config.yaml
train_examples: 39062
n_mels: 80
win_length: 512
norm: "layernorm"
mlp_ratio: 3
qk_norm: false
slots_per_expert: 2
positions: "sincos"
mixing: "cutmix"
loss: "cross_entropy"
momentum: 0.85
nesterov: true
warmup_steps: 4260
adamw_weight_decay_other_params: 0.05
Rows from block 4 of a small sound classifier, named by matrix and row number. Rows with one number belong to one neuron. Each number is 128 + 32 x the weight over its row's rms, rounded and kept within 0 to 255. All counts start at 0. Numbers have three digits each.
After each neuron's rows are labels from the 100 clips, of 14976, where the neuron reaches its highest value: "responds to" is what is common among them. Only what is clearly more common there than usual is listed. The data: synthesized solo parts of chorales (CocoChorales).
# fc1: MLP up (model.blocks.4.mlp.fc1.weight, 1152x384), inputs 320-383
# fc2: MLP down (model.blocks.4.mlp.fc2.weight, 384x1152, transposed), outputs 320-383

fc1.562:107136087083141191084145119153087133184117108112114121079051147174201079145128172124139118070108159120065126090127138087126078098141130098138091120107101159100130148038106139156092115152092089
fc2.562:192105127110126079151120118140134154101117115124134150145153132127075154056132159120158126149145162111167102152152132134133192140101136189167173131134186064145094083229160143130146150132124121
responds to: flute; note A5; note G5; note F5

fc1.665:106094155087171149138129186129163165120081147034154079118141113135122102143150119103072147123077142168125176157123172164048079096158173157138152122126131184124131137066145131156099142146139108
fc2.665:164139149122144145162163167107137123181087075120117134119095131114160153161075101135077112065112145146167168095133187092159062076115163210137125139106090101106173162084094126132093144131134140
responds to: tuba; note A3; note A#3; note B3

fc1.377:080150123168125087117079068102119140135174155179142162138123069135102129118142117157116128105099112140116149125127143143134141146120136173133083103084114190118088080147122117152118107103136168
fc2.377:112080123116084154138183164181154137120106102083190120134132171154093209144134113126087173161158128132151149126122160168121121103083137073140158117118149085114153194095081107156128129148131081
responds to: oboe; horn; note F#4

fc1.146:104167137101133139143131161099079119117140101109160110161159158121131141123102173158173121186106129089102108109156059184163105123113133113101165156139163173134157126132135173141087113112130067
fc2.146:129171119118156174123148112162100096133125142082108129148127162190143092111143154114098084117157110126070089101137079104080171141134110151134160114191122072121072070110151118126137151127146163
responds to: flute; note A#4

fc1.379:087154157105138128130130117167101101143163124134168060145127110169066124178104156117089111170084191122172141149155182125131117061134154092110112081140137148121155109138117168118140150092173128
fc2.379:139159143118078125127156141149101145131117192095201137127155158138115205116148136105126156115101173187121156111129139157081147094116133091140127114122078106102147183142113137168127127126120179
responds to: tuba; note A3; note A#3; note C#4

fc1.200:088112143134084144152125067094080064139189154133111152188119085151108091185107185143110100183081156057106103184149184138143155134202135172117081096179100147061137094102102143124155135092161113
fc2.200:156142068112198130143181082172125178130122126096105121065066109102179118088149152178146114092203093149147156125122109062135135140058129101122081125136168134180149106184108125158124156128075135
responds to: clarinet; note A#4

fc1.255:065124037131152102169112133199106135091160123147153105094115094071139156078129109136156119144131113118133113147131129183148073050153126094124127093122105136101095164139155242125055141141128123
fc2.255:131123090181099152152097122155104138120142116132102160099120145143108162122183107143123156120065125098166138135102088109147165124086121114157070141161117184179069141160128114121117125087136159
responds to: viola; note D4; note D#4; note E4

fc1.303:137095185132132123141101158104174098169100116182121117174159129057077169160114131122122175164099124117110107123118120160172123177136137111118099146121176137129135144060107140168123087154090074
fc2.303:099117053165154168131171125158111158108113129107120170127145131161128058146076134212144134081155172140164132165163137088089140105123098185127136095165105110106085097243140114099133186063099137
responds to: clarinet; note C#5; note D#5

fc1.3:117099080090135177130132082159187118150134077079138083184112192122111093132088178152124104136113114105235127081135128127152130199104124131073072147154135112132152124145093087189193162130099097
fc2.3:130132102132192097101156153133076111138088097120136176168120111083145105117142093121211100058187095131123172164129110107186059125139117133103156107088167134093127166113170187102124071063135126
responds to: saxophone; note G#4

fc1.139:151147097094099070121102095190200130125095128180102129076177130112193141131148118117106096169107166076156109109133143186115093154139116075130124092102072104119081149116122082060092106143166178
fc2.139:106100120115133117135116103077120109132144111123156161127075132110117111070159150121118164063144121147134153119156112077098149113140163171129131096212153151140191084178112146157180160135116105
responds to: violin; note B4

fc1.71:116131166148074103177109161162108166102174153089151192171162079080062143151095107107111104174109106164125187128165100138151155149076131153123143115109095206098140115140136123138130057115144155
fc2.71:153169117128173117056157101175173114141143162143152093095116185156222107164099145118140122100124153131100059136082162100096072125140158124120150161162138053151114157128113118116135145138147085
responds to: bassoon; note A#3; note B3

fc1.561:135097139127143178113170166104196113134152142162153090115160099153111079135132129126145133144070088096183122172118176118147128127132123129157107105135106206072138145117136154119122126129164102
fc2.561:124123141131154156130150151144089110095102143092116109121095174140146201135137100128138148113133084150093152126135123126148113151093168111078172112134181060147104145150126105112145139093145118
responds to: viola; note D4; note C4

fc1.54:095169117159105122083130144131143122110150082159175100095141128135089141115181086102127142151130120135098168174122153089134148120131109148071157121131075131083129121156148117121177159170097117
fc2.54:141128148143182169151169126148139125106112131119092169117156144112146131121090145143135117143123117087084118120119121147104122124146148124209160107078119117139131123101140105121086153094177194
responds to: viola; note D4; note E4; note D#4

fc1.382:132136147100174076110122128150135153100076154150088071091098116113114094089042123147118202162161159097150110128176163103182125111104130128076126078155160161118157114155145137089113100135159092
fc2.382:142107138205060114122161162136161134059110034138142135172160144141115144123149131148104089161106130131116152097104123167156167184152076123158186184102114128161100151158098129150178081178120178
responds to: flute; note F5; violin; note F#5

fc1.74:075066104159157153105137126144096113019146165152147180117126093113121128113130112142184146089131135172188069097113123184119125091152162103119106140085146095134115148139111163165121114167163089
fc2.74:047106161156134119088146158116115113079175191119134156108142130139080212128134075132123154108132123150127108130160081163149149130115172161103120160103106081139084093112140137188159116107118146
responds to: cello; note A#3; note B3; note C4

fc1.754:137136081081133079164131165113065117129180104185178097155096069146113122087156125100157102127142138114155101110120117102102110088177076152150082143189088076197143122140139154119118164143157136
fc2.754:075178132187160116157136124152127164179067141093128141159126169130169101111117206149081140124157180062099091140132140169137129149127123115114127184093143142161136090117066134151097147154074181
responds to: oboe; note C5

fc1.385:139104127147171138154137132119125156156084109093104085091063204119137101074109125127106127141156144112100057162183138135088175109087174105062118146095130185161125124090099137175090059171046077
fc2.385:151182132091089152095115126135128108128177150119179127170143106103125100148145176170134121103127110118188162105069114101155129184144135118214163139133150104115091127179124173123135188040133154
responds to: flute; violin; note G5; note F5

fc1.650:122116118100133079166184183117073155103120065135164101121078103092102192084083118094157171105145135132103059105127114195148114140135111164126089115106155151099167100102146121174050109131113103
fc2.650:133144121183104189110116143189151091168085148090076135111148154206105078136131103124074119117109111120151120140127128122098175138092110152146216142147162061088112110121134123097145128167179168
responds to: flute; note A#4; note G#5

fc1.7:122090059089097157084090116114139097154168115103172074130112143189149142074151127138103102124113105131153095143105140163123163143115117211135126107116143190136116146120144161090057142105110096
fc2.7:127098117176111083175125138151075181083145096171113120120156165042138183135164121156145138161120123136141082143142118156119144108113167082063083104088126070134125137149143158134171138116111136
responds to: violin

fc1.14:147141061102120092166091145129129117118139117167107118080110099143135136155160166128134099118130146172127123071123105164209133152088133111123092149176119149082089140116134118192140148074167188
fc2.14:106080208170186132113168098134160119117115133125168113141160190084105112136124075161141172139147099113085145183155138081077109136160114164096125130122140115184190146105166134084124109143080099
responds to: cello; note A#3; note G3; note F#3

fc1.361:097072127149201108173114131126080147078120176137181114129108132119133147116138122160128160173100086149113133132109098122183133124125167108128094121143188155166136131112096165134125148158210139
fc2.361:107127180137099193131113111092125083123149149126109114137146109128101186139193138150064152167154115218094108114158062137142155157099113096149114130104148155135126124084138159182094090156202105
responds to: tuba; note A#3; note A3; note C4

fc1.576:119129138112126126080089101124090151164120180168136132117111112093067096139167101191170153104117082109145120099133122137120159118162110084110152099117142096113071113124128087178169157053150138
fc2.576:140124177125126127169172154152140150077127058093159143151139156156157193096085105118061122117172136165085098130138161116103142158100077089138126098124097084163144137177110168107140145156144176
responds to: violin; horn; note C5

fc1.217:156122096114146137082162074093084135089139117124151115080047131105157147161075126137180133186149169152128118162132092176097097151112177151127131056113154145150113116120090125143117167105177111
fc2.217:121118128139106116137119166155150138101120156162090127176178087125132152090152173088100092101137072089133108122153181128138187125097109082109177176134128125125070157150149132091128100177104181
responds to: cello; note C4; note B3; note A#3

fc1.160:119111159136086095101122142130121098159179136132116139150139090132131170193083116096121161133092107124112136152087121142119117095134141145076133107136161152169115139112120180119099144138120116
fc2.160:066098124110128109143130167155152115123122184096138147151120177061148175114066148155155071161148131110103127127158128083150143140144142121118129174078166025105109088131148113148138087156168084
responds to: bassoon; note A#3; note G#3

fc1.192:149187133095045089112115142154199074163090145114133139111125152130140068135117074136115064117117112135106181181102137112094138174154124055124143131110143112111099116188132061156130097147136138
fc2.192:094088169155166171136163121090099130091169063186113089130134119100084126141105155133141154147126106148137135074143141109122135094164133150100069178104123149105146157061097141121162145087127129
responds to: bassoon

fc1.206:101075142159101134069210151132140161169115121110087059048110149123144169159087140107086169163120139120159149105090187136110080137116159175145138117114105132146136122116182184109108130144084156
fc2.206:130119130170131157108173169099198159115112077117114120131118152133084121048096091168151100090157121127197186105122192182177153151092099138184071119065114166134133194161179116129192156146111168
responds to: clarinet; note D#4

fc1.639:120135164097118084098156077138157096166100066220100079148130121142103153114116133138144135129148112116115093139114133158136151156156140136053125111170130135129073155191139120189121120123120117
fc2.639:125195159103104142118121155151109158065143127097230178084157164126083189116161062115128137094078125137066142112104081119134127135113139069142077093146108115150151132156136105124051133132098143
responds to: bassoon; note G3; note G#3; note C4

fc1.624:186103197106105095177119102152114198072079147146070174124139129171137127171102146087081138092127104087155156133106150113087137146153142131113134142082120139156053128062082117091092097128110107
fc2.624:095135027167157156140144133092146094153128093141128163124204089106150140120140117174100130190145125133129074123142149153156148143112111104158121111140109114091149098161155159145145137162146108
responds to: trombone; note D4; note C#4; note E4

fc1.467:099135120088093121156096142123163140089151175107072107059084151124100131147148112150105127112149104191115170138170086125110151193079130120124154161110149173111108101176142085101044098125132152
fc2.467:160144112167187076101177105153121093143113090139168149163147125139130138128119126137144119119134141072129118073087196132121077060155118143130075097109112100159152176090092155126203180162118085
responds to: oboe; note C#5

fc1.341:125116091150139142158134135132179104122184067093141143091132150066150093101097141082102109117142107115133157181182155169164069167139192160119111116153101169131118135163133170119076083129150099
fc2.341:137088150150154129055173140114102170150067143117110121150127151150120139104087133120130083117094118166141093076128170157094155120102122122127118172099159051153130169129141109171135125162135159
responds to: oboe; note C#5; note C5; note D#5

fc1.448:115141145166220173167110046131148167106079146130154146119173137136144120106129167143100135100170123126127154162113116095113103126122075189120138180105097107130107165154089093183086138142091088
fc2.448:116100098100054108102138195142110117155122123101082079153138135108140136122132122099151125155078142178143069079172177175137118095125148062150116119146165187098150115108146164067135097190202152
responds to: cello; note F3; note C4; note E3

fc1.175:162090128087139114141119149117101149133139129124084098091128120124044123122081073128071073129082133085137103170101103146113143104094116127115195097141116100094090148194167118116147129137126136
fc2.175:102157164138103103070130125137173126162114105116149168172111118138210106087163223118148104106167144116069149075096141133086087124152144088131101136121099156172145107069060130127147171137106116
responds to: viola; note A#4; note G#4; note B4

fc1.388:135127116115115136094086141087078143076158152084123123105160141103095106146151154190156132110103080086091130105152080216119126094055130127091112178118130110182110146157122154181154180106137121
fc2.388:126119114131131095148171122110193112120126124089155096114113127170156164104133100082105112100159145189080112134077142073130126144169125137098164070183112159090113113124133133078082064101103137
responds to: double bass

fc1.687:093157149036079131160127163139195156086118224146096136149128195102147131138131129160096138119145095097118113113114116119124165064134191173094137130121122112119093152172142111151151128140173109
fc2.687:120108101190149151122139090119072138097120055105163142124117085113120132101142166138171136176108118144113138139163146153097134202098132119130159118116103119137104156045141177107127106110091092
responds to: clarinet; note D4; note F4; note E4

fc1.670:154107062180159126150062096118183148149194099141147095085173114127083090124096158092142171137162180144134129197088098067131090055113169139141145059126154167120139141134121062137161141128129070
fc2.670:091139156118110189090156166127091109123067126151138159144146116153145167092153135100111100094127086162106058134137136182113157184151117136093115129179061134181144142169101139101113112164132128
responds to: bassoon; note C#4; note G#3; note A3

fc1.664:079171145111103125116186119073143140118119127077155122145158189160062160137120135076130171099115136150069122143153109095087156135123135106137158179147111149115150070102219081087148187099101100
fc2.664:112139118177176127131113172169097109103130117174138140106155128126149112131106092158097116112105159131150179133120126149139104140159142124148147076079117168129142105122140141157070135144178145
responds to: viola; note D4; note E4

fc1.438:106120190167136078133100132036156135126086113101089128169120138170119141129162164150071151116063135116152084135111150037121140135075123155155113143152136150223114109134155114099134088102147108
fc2.438:140140097097128153156127088202122107164129111084165183117146130066126119093132113105158101092188146141150155131132125159118151082188113146092139113135111131059066117148039151134150163139127114
responds to: tuba

fc1.523:160126164149144119183214168113152137105098084099094058071115128139111158153134173131103095131122101090157127130161123107058101153156118131098109126133127138150108051172094141164108160149108089
fc2.523:101129114067068175086094145131128120145172161110174181139138176132124114081120125081125125091108152116122132068068130164181094122153145120099101107152079078087111178097158080159156111046107104
responds to: tuba; note C#4; note B3; note A3

fc1.552:105098129090114128155176065079128117086151110108130129199134159184106103096083132125136203138150142158129137155147124160106118109119146118137179051144161139116118136136138153142063104147120110
fc2.552:147217145119116097115161171147093078165096093134146138183123101144125164171171123116124157080152104120172067095122065186135139197177131171172212080096146100119137094138107146143137151129134111
responds to: flute; note G#5

fc1.447:143117150130089088105124106125124119159120135152197136083110166117157189132115075126158076156077100143070121151090159119102113128202117112105153178108089156167126122146150109127124148094060078
fc2.447:158102103099165154180138110098107110097104169085127104151194104170114169164067175110085160104119177129112164131163126086140155137083163174199096122121216136116118140124132122110084133173138209
responds to: trombone; oboe; note G#4; note F#4

fc1.121:137110152139113164116206188129115178041125199144118136093133171070148142176172198152165148092149127113162133149145168151120081111182158172092201139140139146107092048102119158119118154105147116
fc2.121:088126114143080106130124121112106143145142154137118107157157049160166162144143128141108100122107178125171119168117111149135155208170140158129127125169136103150118147160092044081120089130156107
responds to: clarinet; note F4; note F#4

fc1.274:073129129129174136111111151148190096157100079071099161151124092144152107171127094158106081114141096109077123156211184124090172147110158104156119108131079121117154157083153142161132069137147112
fc2.274:158114159103129163167123064080047182085141113154176079144118139178109133100122167168141147122083129150163117162117065119104080122137063158086109090154160142133113071174162097170154178103100144
responds to: saxophone

fc1.11:090117078119142121101176100136100109104183112119184150062115135134142101160147092190135076110163131084120153163103148084114143083070150114155121125068194156125141143087163128163086164123117136
fc2.11:145083144141091121131213186105156099149123150108079171202144143102106148083116047080119118089156129091129113107099141128122078148086092143164051112170146118125163112107173149185134122095162157
responds to: viola; note G4; note F#4

fc1.105:128094080146127124163152094177087118144085130201123124076099131088097106116141159108091175121183163100133150089090119106078129093090102155160200108109108106106108119099137223151129206166066111
fc2.105:151153137168075062101156184138146146130166100177047095070110115105162156160145142121121122220123037085133141129111118117123136110103147157170160076120101118133102123130140155106182144126124172
responds to: double bass; note A3; note B3

fc1.365:137066130142147051128182134149127157115160112204098138083128069068113108125152075110115102119142120098131144164103088106163108130107140167196129119130064181087149095105121173088128141134110158
fc2.365:160144117168072170092086109151103133120169097118157145127131235131122068129144139116084118111132113154111146094117113151089164129081093118105186126114095097157144117093166165124115133078150143
responds to: double bass; note C4; note G#3

fc1.122:066121071175104093139133173167102138164149110124132149137107089085142148102135160066119152127173116069139116132133152178123125144088124111154068101126214173166104114140109154099084135127127142
fc2.122:091083114114159143134124102091144124062162113116153147054175099086128128133164107214149137167095175123117125165107125141157090102080126172156152108121137129103095149121154095163124113106162036
responds to: viola; note D4; note E4; note F4

fc1.268:165091071114113096150122128094121147131105092105174094109122147178154100111192086118070183151121077151108126151151197129138110139150143082130181104106134129141093150140116120132082189143141169
fc2.268:074123143061135131079092131099106150185088158186096125086164119082094106130095157122130152117116156143167118128127084131149119114125152121134121219143129127122136128186121117127138135110140081
responds to: oboe; cello

fc1.682:126112151158122097190136192161098121163133153131170089110108114126126131141160135157108112144066102075139178107179143094106111106068123105110110146163093163127189075137152122170147114119057093
fc2.682:183181099072155174122140097115150124110165109134105111133129183169147145140065087128133109100154181156106074145087134143147185170182133137129191136136171122116060184118094145115104099149153155
responds to: bassoon; note A#3; note C4; note G#3

fc1.454:124080075157137127135113137121089159171105165047161124097167168071100141172078153081074123112079148121105114159131147084099133178078160064118146150143141092116141096059159125135101173143124131
fc2.454:096179184092138137132108098128139080089142119133117134178067136212118147144129127132159141148133084128138151140184132157143171073160121194139152155145084094135109164195144126142115101102149140
responds to: flute; note F5; note D#5; note E5

fc1.116:065072148113084139126156139109118127129133093093120091110145175161095057108095176118092176138060133122100093140124127133109173158155131120135115107144144147107058141128113122167116136158179090
fc2.116:127177128124123135044096088141112112132150138109104148127108120105136228158138153107164125091139102136162101093159103154120102124129110132178149180131109122139180153141156092181076133118048136
responds to: flute

fc1.558:107142152061120151176099134145089069110111137099083101089113081114150150122167112103083148082173154168163126125156132109094094117121110147101119123067119179132118138157130153149119113147167100
fc2.558:214128159215141082099163109106158106153111114165170159169132159114126090092142167167145061168133102093088196155139098142163158102106097120151159156150142114178124142057094142085150118162109139
responds to: bassoon; saxophone

fc1.464:154145165121164135177132139111079125115119144148107081085113152132123174090085073129144105210072100128157109111141159107113136104133106112134101112180104195167141196082098188130118093138124157
fc2.464:119095166169109095138146184081191114078107142074119176108156139111128130089157126034139103204117114172108166109147076171171143216113115121158150152175122154118132113073161175136150097153093145
responds to: trombone; note F4; note F#4; note G4

fc1.317:114112133084112125128113119152067129085156123192162178137123145164095076085170114121170125135066107151159130163118122131129123085159136073094118158141119154115092114107175162116093137095114168
fc2.317:143115117102120151136094088156127122068152143141116188155130232150105063084168157125142125099110121162169123137083110131145159094118094143138117160143133087129090095114130162159110183100115149
responds to: double bass; note B3; note C4

fc1.5:123069127113129129127075121070089089120166107142100072125111153161149139147136134141085182129137103127109127133128107131135127127198157149189141170175121142136124158148122183135106168120103100
fc2.5:123174120154134159139112119199110161171115117095152159114125121147145062150107171108137074081113137077146098137163152144069123111092136143133139092130079109158127135090108062171104089160124124
responds to: flute; note D#5; note E5; note F5

fc1.369:175106065099122121111173149159136111138100130122103122100180092102115182147197112115129116149119100066192087127121111117115111113149165107098157198142096111126146108120141129140129122144140138
fc2.369:126102145120120126140122091125148223133100169145121106126139103118110148133103106066157147124138181131116110123140163140129084147086071124108146137098112085164112191125112113130150157128053137
responds to: horn; note B4; note A#4

fc1.318:097117121088107038153144091178073158138104095076146075138122121140124104167126140104070134114144148167112090115150084145112095098143192100049206117142160104152073115107165092059104076149152142
fc2.318:145158117140147124166184066102144158163166124102133147107122136142136138041155137102112167106175118149080107075117157145110055137146160097123129122096135059113143122171123115147117099069101158
responds to: bassoon; flute

fc1.508:155127083147123145150109080094126118158136152137131116148134214124135148167147113140107123096109104135096177167117113126098088162175133093122198089140112112136101124126130129135104132080200079
fc2.508:113163183118109084092110110138149091148033125109124172134149106172150092129139151125143136162153134089116105109115097136155147075072100124134093181109145134131136106172133112129178098155122096
responds to: horn; note C5; note C#5; note B4

fc1.295:148091130138113095159173125171140117107113140205104101092171111087044151131162082164066168127079171143155136120142143153134106049136152158134116081152151158175138156133081137087127162140128102
fc2.295:106107103164111156107082191098136158066155126185158153100153178138092098068142149191194095094116145129157152125059149124144105161151106086198100155111102149196126133117157121126166110071168154
responds to: double bass; note B3; note A3

fc1.82:119135119144086125139178099102161104159115124211153127187099070145149137114160185132179139173139112143170164191122082064120220195148114125171145098103060117087118094163122119094104087067118169
fc2.82:057091129137125169070105160110117120168091122097155150129170155153097160092095128119088196090141143159086083151144091161093126150089110118117168144156064089139132142107117153148180078131145118
responds to: clarinet; note E4; note D#4; note F4

fc1.69:179170172098098141114092081109087068103138147132184084112146130153112164131151125075118163184050113095105144101133130122142101115210088151124147172134097162062134124137114136131115098169113099
fc2.69:118081097180142138138151196129147157127076129113078169098168149129119117156069108158095109060163148130135123088091111142124082162094199088111122124149169084158178104119109129139169168097164176
responds to: viola; note F#4

fc1.616:159101065165147109123163122179076090125177057144094107090151110113132100123167114120107115136143159159150077163106136102155171151132114163145095158141115166161142116104126161080181113104135068
fc2.616:128127152114107106136173114114175126127072129108136047100128139116109129102124114079155215101156119134097221155120141178122115134107129113122133146096107124103104112153122149160060146089065166
responds to: double bass; note B3; note G#3

fc1.169:125166144131082180171151179123077139147131130092146163120146153131091139119150077144100065164106085138102144176179109172098093121133147184131129172146139102126104111105089126079149065164092178
fc2.169:121123070107187114088097088091154109132104073105083083154120065149185129114021133086142147150166130142175126078121149108130150122142092109123080136112112104135161102163134163167169141148141115
responds to: trombone; note D#4; note E4; note F4

fc1.62:176130117069162145071105136130130154106091139162141104128124076181119147131099206234112175159169139138132071151132061122105154076171127163166132141097105077110134124165120138182128115088190113
fc2.62:083102129195151092128189179112158127163080135148155188116133120137109096127105091087105115111149099164147078125179187133166131140111133144153152091149100104117106142150122148160138124158082128
responds to: horn; note C#5; note B4

fc1.136:165139152121115145181135094125139111132138109116120103179117108191127145133088174094155171135114112119165163093145076159155158141167129085038162083123069100085132155163089133095151131136114150
fc2.136:119159099105161118071112147153125140128134129129196115097128194114081090111181068135124117082155140128112176095055148103118147131094132141188119085103126133183150137093178137166080105065113134
responds to: double bass; note C#4; note B3

fc1.167:143122084102164061123155178151098153146158166142160124121126145131076151121159097150159093107117162136156142202116134114114140135132159115099129093098106196102173132107169121133120109171125124
fc2.167:129120118128122156094089103103131137060169110130140171129167197132107055068194151110151121112085092176142149086070116102116157129126076123175121137149118062162106143130110121142111156058128170
responds to: double bass; note B3; note C4

fc1.57:154115115132126142137138129143176128071136136133111123136183178055145154155114134072152124131179069188177147149129124130146101164161136131106116164109176117142096150168120094112069133158212091
fc2.57:089098129134132155147144128160146160189116126120154147124080125101103118105126091077121099123128184118118124080160122104130079103116168146085080142091085084120129133133184108162107150129099134
responds to: cello; note D3

fc1.266:091113141139102156081139155104095038123115065089177094140094101166137089117160162112104132161131138115134150161188136103089121152163079137140112186101175125130125062118154152134094148175112097
fc2.266:047155143090130114185169144123105151101134165132124172198133055136132087088118107134171079140141119162102108196093165129089105140132125163104088125117143172134157184115114116160166116068177182
responds to: trombone; note D4; note D#4; note C#4

fc1.729:086168127123107116149136129131114086112092187156116176110110111091142139118152097096096135122105171109135163108080114097131150129088128104104074089110143145176119179122143089111139157148110125
fc2.729:152078165122126153136146153151126173137161119067195089134115135132136134131085111186159139071159161128122147121119162108104050152148130133073079140155124121079179131106172171152120117102149086
responds to: tuba; note A#3; note B3; note E3

fc1.73:098121063108208144155109097175000117120157042138107145141139146171086080149146174104118116163135089117171093054173090146128123108157151153120090167152118159083140129105148152090114124117107104
fc2.73:135069143143130138134093107119119163131141133138144091054103136173074060118098156113143131148137145115157110104074074098118163097071123110098110152106124151121150156168129085140115075110151112
responds to: violin; note C5; note D5

fc1.132:091097123124127111107129107123123119109148123145186097099139090033144195137144102155141139139096136151172133126163117135116069141122094127139156106137127140137130166141217065128140086168140152
fc2.132:088120122142127153157120112121137177114119165119102167109143109145138172128154141100129180096166180041122112130112132109121175164103127145154184140097169081120098077120152135140114161154117185
responds to: cello; note G#3; note A#3; note A3

fc1.161:086106142108163190146138105134114135146122084104135131166101139205043096137124076123082081107132125179111143153241117146052096090166131124136160144112113172082142092133153137147111098128164071
fc2.161:076112081154142104128162146152102082152093130165108133125131078085169102100069185155125113114097098098166105118083143069163169140161107115094086153104169109103096168103102164159177133137144157
responds to: cello

fc1.87:088124132090111164064135058118119106090083124101143070122134178170156151143121127108168122111135158153118115175134151055161169104149137115068091090171070170094161036106201101146097103170081133
fc2.87:172129114224144148170171155095128103147173079186113176111200096157078111145160073183088125064091132080108127155149079209102109116051106115206125142105163087160160137123131164129141114137121153
responds to: viola; note D4; note D#4

fc1.166:165113171139089117147127126136114116146101149234125155038129120096120162055176118195202062119154112161109152119124105125119119143138076098063079131163097117158105156197123134104065172159104141
fc2.166:138123124108143087063079147117202179140182098088103135192175112165119072147134155112122126095108155104119151157078090174100118148096159092207136132102158153127136089119143116114177064083108183
responds to: double bass; note C4; note C#4

fc1.348:039133162121142128122172199106118161119127109125096101141129152127178100191062132130123153108194171108080086159103124165125124179106098109117151118135104138130124185152126101183082121164062053
fc2.348:208139085156131139138074077138115110115124133088175162083132158153061104074179124108157146044084118155173179168127079089105180139132136096143100097143126127131188040151103123167110138089156168
responds to: violin; note B4

fc1.442:137092113102100078137089171168081141089154126197158149141153164139114084065147114096168134102076117167174129178134098094115140098135122083101128139126117167135090083080167162117081188103127160
fc2.442:129124112092104144134077092150113129060140138143108189146155224154116062092166169125137130093096124166168130125103118120129160091122087128139105174119118085140096114139128138133120193105131158
responds to: double bass; note B3; note G#3

fc1.610:167123125116180152146090156111076047182150090201153115137075076137185102107156149124139110120064109130109137127175121131138167157140186116194083134063178174136161139087092109092135156104107096
fc2.610:140166185133074138081122128125159208107139166101111063065141152134115154156107102112109107133157103144148150079119136115113139134081037122100139154182101153154126148131165112149119061094099160
responds to: trombone

fc1.347:177099159115160115124105107213085105122154105083121145126143112088166120116129147122150105115111133117111067067127168116121086163114112064151104102103169132139097124151171104159158147145135118
fc2.347:056155171129071097104144146047154112151182103144155076114095132169073133129143132157080174139120138088122173177107090164126174147093160189112176169103119142032138101104087133110115130069132121
responds to: viola; note D4; note D#4; note C#4